config.yaml
model: "masked image model"
dataset: "capsule endoscopy frames (Kvasir-Capsule)"
crop_scale_min: 0.7
encoder_parallel_block: false
decoder_width: 256
lr_schedule: "cosine"
Rows from block 5 of the encoder of a small masked image model, named by matrix and row number. Rows with one number within an expert belong to one neuron, the router's apart. Each number is 50 + 15 x the weight over its row's rms, rounded and kept within 0 to 99. All counts start at 0.
Before each expert's rows are labels from the 100 images, of 14976, where the router gives the expert most weight on average: "peak at" is the part of the image that holds the peak. Only what is clearly more common there than usual is listed. The data: capsule endoscopy frames (Kvasir-Capsule).
# router: router (encoder.blocks.5.mlp.router.weight, 4x160, trained with AdamW), inputs 0-159
# up: expert up (encoder.blocks.5.mlp.up, 4x320x160), inputs 0-159
# down: expert down (encoder.blocks.5.mlp.down, 4x160x320, transposed), outputs 0-159

# expert 1
peak at: bottom centre
router.1:60 55 55 46 51 59 62 33 35 65 37 54 48 60 55 31 29 47 56 39 50 54 36 22 50 64 63 40 33 90 43 75 60 26 84 68 32 39 66 42 63 70 54 57 49 40 30 31 35 18 40 33 38 68 26 51 60 60 56 80 34 59 42 46 59 83 62 89 60 58 50 42 48 63 63 17 56 51 44 69 22 26 51 23 41 58 63 77 65 62 56 48 72 59 44 63 31 37 42 69 58 75 32 52 71 68 70 56 61 44 60 47 54 71 56 67 72 59 39 41 36 30 47 35 65 62 66 36 41 46 49 11 55 42 63 58 67 34 55 64 44 50 53 55 54 51 68 57 38 28 44 42 61 58 49 24 49 36 36 50
up.0:32 16 57 40 57 33 52 53 37 64 44 66 24 91 65 41 73 69 36 47 60 51 59 57 35 44 37 88 29 32 35 44 48 55 21 49 55 37 46 53 24 43 58 43 43 65 52 37 64 48 36 38 53 68 51 42 64 56 46 69 57 47 22 57 70 80 64 71 48 54 78 69 60 73 52 71 35 39 37 80 41 39 46 57 51 48 20 39 40 67 67 35 71 57 43 52 57 54 32 38 57 54 56 48 73 34 42 25 47 58 50 60 65 38 44 73 46 52 57 59 64 64 52 36 75 29 64 74 71 56 57 52 59 49 51 43 34 37 53 65 42 31 34 52 25 47 62 09 47 24 26 53 44 25 65 49 30 48 31 61
down.0:66 73 66 47 32 46 31 44 62 54 42 22 67 30 35 52 41 45 70 46 36 50 41 65 68 54 64 25 48 56 76 46 36 60 71 38 67 58 70 61 51 56 32 51 39 40 38 57 30 69 34 41 69 40 31 53 32 51 37 51 32 57 49 64 50 22 39 27 53 58 26 30 22 69 39 33 50 70 75 32 57 53 79 39 40 69 64 73 51 65 26 69 52 36 59 61 54 49 75 43 53 35 53 46 34 72 60 74 46 52 58 51 65 71 41 32 54 43 46 48 49 38 59 64 50 36 49 22 37 45 34 47 18 56 59 57 33 85 51 57 57 78 77 39 41 55 79 64 63 78 81 42 57 24 35 48 44 74 50 59
up.1:63 56 42 29 48 56 48 37 45 69 50 17 62 75 42 36 61 32 44 66 44 46 55 22 45 43 42 38 40 74 47 51 71 78 49 46 44 22 66 57 52 50 49 26 56 72 85 46 68 51 33 37 49 70 47 66 20 33 45 52 27 76 33 63 48 57 53 62 26 59 24 73 40 75 36 59 52 57 58 40 25 55 73 41 51 63 39 38 58 87 54 43 68 50 48 37 61 64 32 50 29 59 36 63 54 31 43 47 32 48 52 27 55 54 35 59 81 31 52 69 66 52 69 57 59 63 46 35 53 82 49 43 60 44 66 55 60 74 68 56 36 39 36 69 49 62 59 41 27 95 37 48 60 59 27 60 47 29 44 60
down.1:44 40 42 83 48 61 66 47 61 40 75 62 51 21 56 54 49 55 53 56 29 43 51 68 39 48 65 74 57 33 37 60 90 38 59 62 35 27 29 35 47 43 55 55 51 45 09 49 52 49 35 38 20 49 74 40 46 40 74 26 50 29 60 54 62 40 41 38 73 71 59 56 22 62 47 50 36 50 53 70 54 52 43 70 27 76 45 62 57 27 40 51 12 50 29 55 44 58 28 50 56 24 55 71 50 60 77 48 51 39 54 67 58 44 60 77 26 47 71 04 49 62 36 61 42 46 52 68 62 35 19 65 61 34 44 51 55 29 43 32 36 41 52 60 46 47 60 58 63 54 67 57 57 28 49 64 51 75 45 63
up.2:61 49 56 53 45 58 25 27 56 38 54 61 90 37 29 48 56 42 51 66 43 44 47 48 43 49 46 36 38 63 63 38 39 67 43 26 14 70 31 42 56 30 42 33 67 55 40 37 43 21 53 33 34 61 75 54 57 48 55 28 54 45 45 45 76 52 60 64 62 29 62 55 58 39 32 77 51 61 55 78 53 86 65 45 41 70 64 72 36 62 38 27 37 65 38 65 50 61 45 56 62 56 71 43 77 61 28 58 60 36 36 28 47 61 65 55 52 84 28 35 82 29 47 59 57 47 54 22 52 37 39 28 60 73 46 82 48 41 71 36 50 15 51 34 46 57 30 44 71 42 62 64 43 23 50 47 51 58 36 52
down.2:72 42 79 26 53 94 55 45 47 65 65 73 49 53 38 66 48 60 30 42 77 39 68 52 51 78 45 92 53 51 70 44 49 48 69 38 50 21 30 44 77 36 59 64 21 43 48 60 32 41 40 63 72 40 45 35 23 42 45 38 46 63 37 37 43 58 50 40 57 77 43 57 43 44 51 44 41 39 60 60 53 45 66 51 60 71 42 49 73 45 52 45 37 44 57 64 50 34 69 71 14 50 38 71 29 41 50 48 46 46 75 53 49 67 23 50 43 57 65 44 30 61 67 38 74 51 52 69 46 65 52 35 63 60 67 40 54 42 63 56 62 45 31 43 22 34 81 58 61 33 52 67 79 68 32 27 30 31 74 53
up.3:50 32 47 69 31 39 80 50 66 33 58 84 35 45 75 41 27 60 30 53 60 35 42 68 62 29 40 38 56 53 56 47 64 77 38 45 39 27 45 52 49 36 39 53 42 55 56 67 60 40 44 34 58 41 70 32 58 73 61 58 41 68 44 44 39 70 52 58 34 50 55 44 69 52 62 57 32 56 61 22 49 67 49 49 60 57 48 46 60 48 06 46 46 57 48 58 47 64 35 39 13 64 52 47 35 31 31 68 34 44 22 27 28 49 63 65 57 48 50 41 45 46 39 22 68 82 62 56 43 27 31 69 64 21 66 37 87 72 51 38 52 52 53 27 49 09 46 23 79 51 57 51 46 46 40 50 56 68 35 65
down.3:47 37 49 24 37 57 48 48 32 60 41 61 34 63 63 52 89 37 52 34 40 47 55 59 67 54 36 48 52 54 49 59 84 41 76 38 79 12 34 50 39 45 59 43 51 52 25 56 43 48 36 37 41 65 45 36 34 57 32 71 83 31 43 56 48 49 53 58 35 48 56 44 57 19 50 72 67 46 70 70 32 49 39 33 51 49 67 34 62 59 46 73 76 45 28 50 62 66 75 54 09 58 67 34 67 71 14 43 42 79 66 34 51 66 43 61 49 47 62 61 47 50 20 64 38 40 43 32 64 68 43 41 31 38 56 71 34 68 42 71 15 50 63 36 34 51 76 57 48 51 42 52 50 29 49 46 35 30 44 59

# expert 0
peak at: bottom left
router.0:50 25 56 57 41 60 36 63 43 65 72 39 55 24 41 36 45 25 55 39 38 33 44 63 51 52 58 56 75 31 37 39 49 66 20 76 68 45 32 72 48 49 42 43 44 43 48 77 46 62 60 76 79 42 40 62 52 51 48 00 53 55 84 50 61 51 57 22 62 49 43 63 50 50 36 44 50 07 57 36 49 54 68 66 48 41 26 33 35 51 46 77 45 42 33 38 49 43 61 35 48 45 67 51 45 61 58 47 60 51 52 55 45 48 37 40 35 47 69 39 69 60 73 55 23 46 37 73 73 37 37 59 34 45 32 35 60 89 51 20 35 74 52 54 43 44 56 38 68 53 56 49 63 45 39 58 51 70 71 42
up.0:03 22 51 20 62 39 58 40 49 28 27 47 25 43 59 55 58 36 50 37 21 55 44 33 45 65 45 14 60 48 28 68 57 55 57 42 64 54 42 57 53 35 35 40 54 58 73 53 89 79 49 40 26 41 41 42 17 46 48 62 53 38 00 35 38 32 73 72 35 50 67 38 47 61 51 47 66 52 61 37 43 68 53 58 87 57 58 71 65 53 26 34 61 47 34 29 58 45 72 80 68 48 61 44 50 61 35 48 44 21 44 44 54 63 67 51 58 50 53 72 25 45 31 59 62 42 68 45 35 37 59 66 51 36 55 66 41 57 55 37 54 52 60 53 43 50 69 55 55 75 48 47 63 41 44 59 57 45 60 36
down.0:55 68 54 37 47 49 50 29 29 33 37 49 51 48 54 54 33 43 25 41 34 66 44 70 49 37 42 72 46 71 55 74 50 42 41 41 49 55 57 39 88 65 47 43 43 40 27 56 27 37 82 33 37 57 80 54 79 59 36 84 36 45 59 40 17 53 28 83 30 49 48 55 69 63 59 65 58 37 64 51 48 63 58 32 68 26 29 52 51 28 59 64 12 73 63 58 58 34 45 37 57 33 36 43 55 51 63 76 40 72 70 46 48 62 60 40 39 40 55 56 53 62 31 76 40 57 43 30 69 63 59 56 44 37 47 38 26 30 58 60 77 53 56 45 54 46 50 56 38 56 61 55 86 88 60 60 37 34 41 40
up.1:29 29 42 39 54 69 68 52 64 55 44 28 46 53 25 34 60 68 37 45 71 58 63 32 76 57 66 31 57 60 65 82 45 52 46 35 57 46 35 30 27 74 57 49 27 29 53 50 56 64 54 54 39 33 71 74 54 53 21 31 66 67 47 63 51 47 35 48 48 34 54 60 44 17 59 47 40 51 76 52 62 59 54 45 50 52 59 49 99 61 42 47 36 39 56 74 38 58 34 55 27 76 48 34 46 40 64 31 44 71 23 40 59 52 19 73 47 44 30 73 62 65 56 37 52 54 43 54 55 71 56 65 55 28 65 57 56 52 31 32 70 30 37 59 28 55 50 27 82 29 34 61 44 61 55 76 42 66 34 58
down.1:78 66 39 47 57 35 52 13 41 35 69 76 70 63 40 58 67 48 32 41 31 50 52 45 33 48 49 44 46 30 55 41 50 28 44 68 58 45 61 56 58 47 40 52 47 78 45 43 40 40 42 35 74 66 25 77 51 57 40 36 57 42 42 38 62 64 76 37 62 49 62 57 64 56 69 57 52 33 31 39 26 62 47 54 71 00 40 56 38 49 43 35 53 39 40 76 44 12 56 46 40 70 54 38 66 24 24 23 93 61 36 66 65 26 64 49 41 52 68 47 74 46 41 51 26 46 61 71 54 27 24 56 57 53 54 37 48 73 50 53 41 64 65 64 26 56 51 41 42 38 41 37 63 32 45 46 48 39 60 78
up.2:39 38 47 42 47 17 37 54 63 78 46 33 85 15 52 34 50 44 35 41 55 61 26 15 57 70 50 52 50 50 45 49 69 55 79 19 36 37 51 43 34 41 58 40 35 12 69 67 74 58 45 29 65 20 64 64 39 49 45 50 75 71 52 55 64 42 28 35 32 50 23 50 46 23 67 53 66 65 49 53 24 64 52 50 75 43 44 44 48 43 26 50 51 57 33 56 82 54 52 68 41 47 61 59 82 37 60 27 66 53 48 60 40 55 26 57 73 71 52 40 35 60 74 45 58 67 55 42 62 58 51 62 71 59 39 65 51 35 61 72 50 88 65 59 58 40 40 43 47 50 54 51 49 64 64 31 53 50 60 59
down.2:24 48 19 59 66 79 60 47 44 47 52 45 30 94 56 62 47 55 67 41 38 64 70 73 48 40 44 35 32 45 54 25 49 48 32 62 39 27 70 49 66 76 67 50 59 77 30 56 47 55 39 54 30 66 46 67 52 54 60 29 31 74 59 39 72 38 59 54 64 26 54 78 38 71 40 46 65 68 51 62 57 29 51 52 47 55 53 68 43 44 65 59 58 54 53 55 27 73 39 27 48 52 49 61 25 67 57 65 32 49 60 60 61 40 37 39 32 35 59 48 81 65 26 57 57 45 56 66 41 30 60 23 34 61 61 62 49 79 46 41 65 03 36 53 57 77 37 39 34 35 43 64 34 37 55 61 47 34 52 30
up.3:65 38 26 58 24 68 60 58 41 48 27 63 55 44 68 68 45 30 32 53 62 32 64 52 54 21 40 59 38 58 66 72 78 68 53 63 34 68 49 69 57 30 49 57 50 59 41 59 42 53 65 80 44 75 42 59 58 51 46 43 55 31 69 58 78 49 57 31 42 19 18 59 48 50 51 52 57 72 66 56 48 53 48 23 65 60 27 81 43 33 39 52 55 38 37 48 23 83 39 44 70 58 58 57 73 67 46 53 58 51 38 47 34 06 70 34 77 59 44 47 46 42 53 71 54 39 76 70 08 61 59 64 35 61 57 49 42 56 32 43 36 55 27 20 65 45 45 34 54 38 43 34 61 39 47 40 49 46 40 37
down.3:47 33 46 46 68 64 48 73 59 73 32 57 35 58 57 57 35 68 81 43 29 37 68 47 40 58 55 65 59 53 45 62 76 29 57 79 22 44 55 62 60 39 44 61 36 66 64 42 46 83 47 46 46 59 47 28 44 44 70 62 53 39 60 42 52 47 62 37 36 52 43 46 56 32 27 42 67 60 39 40 59 58 35 45 58 83 23 56 54 39 30 75 80 26 37 37 55 69 74 50 65 44 44 42 43 27 32 59 75 38 55 31 54 47 45 18 78 58 50 36 25 53 52 39 27 61 56 57 30 47 47 49 31 66 67 73 62 61 64 52 37 31 60 27 44 16 48 52 50 21 34 31 86 69 66 59 74 48 53 48

# expert 3
peak at: middle right
router.3:63 37 30 42 34 58 70 47 47 48 50 41 70 72 38 39 44 47 61 52 42 66 27 38 35 52 48 58 54 39 63 57 35 35 25 24 41 47 41 37 54 52 52 53 47 79 35 49 50 75 43 50 61 42 69 28 44 85 27 82 53 74 82 57 44 68 51 65 62 30 52 41 49 60 67 63 75 47 27 62 53 50 76 50 40 43 75 31 40 24 47 60 23 38 51 56 23 49 63 53 50 70 66 46 74 43 24 33 35 59 38 57 71 27 56 57 18 44 75 50 51 40 28 48 83 44 34 66 61 66 68 71 43 35 60 56 52 77 48 72 58 45 76 54 63 66 66 50 31 34 58 32 30 30 57 63 37 49 51 62
up.0:68 37 71 60 62 48 47 64 46 57 51 69 33 41 49 27 69 44 34 43 42 46 36 38 33 68 59 41 33 52 62 39 73 47 43 40 53 82 61 77 66 61 59 32 32 39 53 44 23 46 33 61 51 47 37 52 46 46 49 54 39 37 53 22 43 68 37 59 87 59 74 55 25 48 51 55 49 50 48 57 59 55 69 44 48 66 36 55 78 49 54 30 67 81 68 44 38 61 46 39 59 44 57 36 46 72 55 59 30 49 58 75 71 57 39 54 64 63 55 57 18 55 62 15 50 41 65 31 35 57 42 28 31 67 33 04 52 37 69 65 55 34 36 52 45 67 32 58 75 71 26 49 60 57 35 35 18 60 16 28
down.0:50 56 60 37 37 50 63 69 45 17 50 64 20 66 64 66 23 48 63 53 49 61 72 40 43 64 45 47 35 80 55 63 51 57 77 42 70 44 50 42 36 63 44 69 69 45 69 29 50 58 36 62 37 40 49 58 51 70 57 75 28 23 50 31 47 43 35 41 37 55 50 49 34 59 53 26 63 70 27 65 54 48 47 37 73 57 23 59 24 48 55 51 66 49 67 64 51 57 48 30 26 80 59 62 73 49 51 58 69 52 43 58 59 60 63 64 59 47 47 41 73 39 38 31 21 36 49 48 10 42 48 42 41 50 49 25 35 30 35 38 52 23 25 56 92 75 33 54 47 32 24 45 51 80 65 48 50 66 52 44
up.1:53 78 44 40 44 54 35 46 42 57 48 44 46 62 54 41 66 36 38 45 51 45 59 37 43 49 45 69 49 56 51 23 48 71 51 49 61 45 58 66 37 87 46 40 63 51 55 19 68 82 50 76 61 81 31 54 65 84 51 39 38 31 76 24 32 49 93 48 35 42 88 36 41 38 21 49 69 23 28 66 26 47 47 48 48 52 53 32 46 55 45 69 47 49 49 42 47 54 51 40 46 61 36 30 27 81 56 48 48 63 47 49 61 63 48 75 51 76 35 28 42 46 55 43 32 68 53 38 72 30 56 61 56 48 58 52 35 48 69 26 85 37 63 32 66 41 48 73 60 61 60 48 76 55 82 53 47 56 37 43
down.1:25 46 48 40 52 72 79 56 71 54 77 28 59 28 43 61 34 59 63 35 59 51 44 62 24 63 45 57 40 47 63 82 31 46 56 40 41 45 41 34 60 42 50 64 47 65 77 55 39 50 59 35 50 49 52 48 22 14 64 48 60 58 15 43 48 75 21 48 45 62 29 75 59 70 81 48 40 50 64 30 75 35 58 67 58 45 40 51 30 47 64 26 35 45 68 56 68 36 41 48 63 47 67 48 44 43 31 49 46 59 47 26 43 40 68 51 74 27 73 53 58 45 53 50 60 35 43 59 37 34 39 40 53 51 55 81 72 53 09 43 41 51 69 59 28 34 73 24 27 59 66 19 62 53 68 56 48 51 62 50
up.2:50 52 63 35 50 43 58 45 00 68 31 49 56 46 52 20 42 30 56 70 71 64 34 52 42 54 49 28 45 34 74 50 49 44 75 49 27 50 30 47 51 57 55 56 80 47 65 46 52 33 56 53 48 50 55 53 48 34 57 56 48 60 60 75 33 67 62 44 24 46 50 39 62 52 39 64 44 57 25 56 55 47 36 54 61 39 56 24 55 24 44 54 41 65 70 63 73 24 44 19 34 20 37 62 53 44 39 28 78 40 46 47 36 64 51 64 52 71 64 26 47 46 38 76 76 67 38 44 24 15 75 70 34 42 61 54 70 49 73 70 51 40 64 58 77 72 69 51 51 60 62 28 39 46 58 51 45 71 65 29
down.2:53 42 47 61 62 47 40 32 80 20 43 35 35 53 51 63 44 58 58 43 45 43 41 40 70 47 47 39 66 34 58 17 54 58 67 50 41 73 68 58 41 46 32 62 38 42 32 54 47 53 54 27 50 74 42 40 58 52 34 51 67 16 56 37 51 22 60 58 77 26 58 66 47 46 62 28 51 50 69 36 52 45 70 53 13 41 43 36 54 62 63 20 39 52 72 34 51 52 39 60 75 31 40 41 38 24 34 45 71 14 54 78 57 23 56 58 53 41 22 48 33 53 58 46 57 76 55 33 59 52 59 48 66 59 65 44 41 57 37 21 56 29 40 58 51 47 51 59 33 46 56 58 75 79 48 55 52 40 99 74
up.3:72 42 33 66 47 62 47 36 22 28 37 69 46 39 57 67 39 54 42 52 58 63 33 44 45 58 55 47 75 59 39 37 34 65 84 70 39 37 52 42 57 37 65 53 47 62 47 41 62 33 49 85 49 34 50 48 39 57 35 55 51 73 44 67 45 67 43 42 45 54 42 48 56 45 77 54 75 51 38 58 56 51 63 65 48 40 66 31 35 52 54 31 57 51 33 77 64 24 54 34 48 21 66 52 57 33 50 49 36 32 48 90 57 67 29 45 60 41 50 92 77 39 81 35 20 28 47 48 72 69 52 21 79 53 56 69 31 42 63 46 69 66 58 25 58 71 26 60 37 42 70 65 52 35 61 76 54 34 57 47
down.3:56 33 74 69 46 38 20 24 56 59 64 50 53 79 63 33 43 47 68 49 37 17 63 39 41 88 54 48 37 45 35 51 36 43 70 57 68 81 28 54 65 62 33 38 45 25 63 46 33 38 42 61 42 44 42 49 38 55 59 53 56 40 56 55 77 46 25 66 72 44 32 39 71 25 60 28 51 57 57 38 67 38 47 27 55 44 37 38 68 22 84 52 49 27 48 60 64 61 44 41 73 41 62 49 27 33 52 77 31 69 42 43 53 49 59 66 74 36 54 48 42 47 54 53 27 63 47 77 60 42 48 57 60 29 45 37 68 44 83 39 32 44 72 75 62 65 40 33 47 45 31 66 36 55 31 59 76 34 44 60

# expert 2
peak at: top right
router.2:67 68 49 52 42 47 60 33 65 29 38 40 20 44 44 71 52 71 56 37 46 44 57 56 53 67 53 48 31 46 46 48 55 23 73 17 61 40 75 51 44 57 44 46 33 55 63 58 60 53 59 44 29 33 51 31 59 42 52 86 40 50 00 52 61 16 58 56 38 64 50 50 64 50 52 59 30 86 58 58 40 43 24 50 55 43 48 67 57 54 39 35 55 53 74 30 59 57 25 64 72 36 42 65 40 46 61 50 81 35 51 59 30 27 78 60 59 35 38 41 46 54 33 39 37 62 67 18 41 38 42 76 61 35 50 72 41 11 19 67 58 62 48 25 46 58 44 58 51 46 39 50 60 69 27 50 68 37 41 59
up.0:67 51 57 58 28 44 43 75 58 69 32 52 51 63 66 32 60 31 70 52 12 49 50 83 60 58 41 51 38 39 55 84 69 48 72 33 51 32 52 66 80 49 42 61 52 53 46 47 62 50 68 61 38 53 54 42 39 26 54 36 54 58 33 33 30 62 42 61 35 61 36 40 61 53 48 32 59 74 74 52 41 55 38 54 53 44 51 65 66 45 35 69 54 39 18 60 38 57 42 65 68 62 58 71 68 17 59 66 53 36 66 35 42 51 29 73 33 51 11 61 57 57 32 48 56 26 54 37 65 51 62 32 55 25 60 55 43 50 59 40 45 49 98 52 45 41 51 31 60 47 47 55 35 59 41 46 56 11 04 51
down.0:26 63 39 78 28 65 37 38 43 27 47 29 33 65 48 56 55 63 43 67 37 54 50 51 49 52 39 57 60 48 39 35 46 58 61 69 51 49 28 38 36 78 41 26 53 49 27 43 38 35 50 31 74 39 26 49 77 48 36 59 43 27 61 66 64 56 53 52 68 50 48 30 24 30 46 40 21 17 52 37 38 43 69 47 33 57 54 43 58 08 58 37 42 59 46 39 52 37 40 49 29 41 52 51 43 54 46 79 46 17 35 46 45 44 65 18 56 50 61 38 46 51 54 30 34 65 59 65 78 59 43 69 71 72 36 47 45 45 50 47 22 47 34 42 76 73 58 41 29 47 47 84 29 57 63 73 30 78 72 38
up.1:36 67 45 60 66 65 48 63 36 59 55 83 61 89 61 68 39 35 46 43 38 43 36 37 58 61 30 62 75 70 45 42 24 28 38 52 46 52 34 57 58 53 52 31 53 53 66 42 56 51 43 33 62 57 54 49 20 92 36 65 47 51 36 78 45 32 53 51 51 29 56 54 48 34 58 66 51 38 46 44 62 51 65 60 33 45 58 50 58 65 74 38 60 84 40 50 65 52 35 54 30 35 32 75 68 75 38 79 64 66 20 42 48 58 65 43 29 33 54 52 48 44 40 43 27 67 32 56 61 56 67 40 72 57 62 70 35 23 50 71 90 45 65 48 18 67 49 41 38 37 55 30 62 43 52 39 23 51 67 65
down.1:63 52 60 63 43 60 42 73 30 71 34 33 40 28 56 27 53 71 55 54 57 58 87 69 78 63 55 40 39 48 60 58 66 58 51 65 62 46 69 37 44 49 39 60 65 41 32 39 42 53 75 61 31 23 56 37 43 52 49 50 77 15 55 59 68 82 50 44 53 79 61 58 68 55 34 54 72 71 44 65 51 41 61 42 40 50 40 60 60 35 46 67 57 42 61 30 49 14 30 52 59 61 66 45 77 54 45 50 47 38 76 31 47 50 36 47 44 43 57 71 48 43 53 31 60 69 57 60 25 15 48 55 21 47 06 74 76 62 31 57 52 67 42 66 72 51 70 57 76 34 35 65 56 40 38 64 56 48 56 39
up.2:43 79 50 40 45 41 64 55 57 42 63 88 45 40 26 38 62 24 52 51 56 37 38 60 67 21 40 27 60 43 55 52 18 81 58 56 46 52 32 34 51 21 64 65 75 38 60 40 55 55 55 20 44 56 44 77 41 50 66 45 35 47 43 22 42 55 51 48 19 30 37 48 59 58 36 38 65 61 38 30 48 64 72 39 28 62 34 25 34 36 31 78 46 31 47 44 54 43 48 68 54 57 32 66 60 47 32 47 63 44 57 16 47 54 55 85 38 73 45 45 41 51 51 53 47 59 44 33 43 75 29 58 54 71 58 56 64 59 61 62 42 40 71 45 60 71 60 35 70 55 91 44 53 59 19 27 54 40 52 27
down.2:36 59 41 31 43 27 35 56 56 38 19 27 64 54 64 64 69 65 69 38 54 54 62 66 47 70 55 54 49 32 54 49 54 22 67 45 39 71 53 38 42 31 39 48 39 18 27 55 79 65 65 25 53 58 48 66 31 47 09 48 41 66 42 65 51 35 63 50 00 45 55 66 59 80 29 54 51 44 57 54 46 53 59 16 61 49 44 40 45 72 51 53 56 54 68 40 53 43 43 46 67 46 81 54 72 43 62 52 84 37 55 84 64 40 47 57 43 65 33 56 64 38 43 70 73 39 53 41 59 49 31 33 39 53 70 56 54 57 43 45 35 38 59 60 50 40 49 40 21 53 41 45 62 63 19 61 50 33 60 89
up.3:65 45 70 38 59 83 63 59 63 70 61 30 25 58 40 42 55 35 39 57 35 34 80 40 51 71 38 67 42 53 57 72 62 69 43 80 31 54 59 45 47 30 71 44 40 55 61 58 48 70 54 37 44 49 17 43 27 46 54 58 64 31 59 47 57 42 55 30 65 42 51 48 68 76 53 47 47 43 41 44 58 49 37 46 44 77 51 68 45 47 28 82 53 48 57 46 56 55 43 43 34 67 72 32 52 64 78 39 30 44 14 61 64 27 41 47 52 51 30 60 77 55 48 53 33 57 65 70 19 27 76 68 25 48 65 44 44 36 44 22 78 67 25 65 55 68 36 36 58 51 43 78 41 16 40 58 63 34 50 46
down.3:51 59 35 47 47 38 50 41 50 66 57 44 69 56 54 50 33 67 97 29 66 66 13 64 57 36 46 34 58 55 64 54 34 14 30 30 85 40 54 15 35 53 30 48 56 57 57 27 60 42 40 44 43 53 37 58 47 64 57 58 41 73 47 64 50 48 51 67 34 50 43 42 47 68 30 49 42 59 46 56 61 43 50 38 65 33 44 51 74 63 62 34 43 42 48 51 42 56 42 55 55 38 62 56 48 13 22 51 74 58 72 52 38 56 53 53 88 74 49 67 35 42 45 39 67 52 19 20 63 90 60 69 58 72 41 59 58 64 36 82 27 44 59 54 63 41 40 60 49 58 53 14 53 45 74 40 62 47 51 43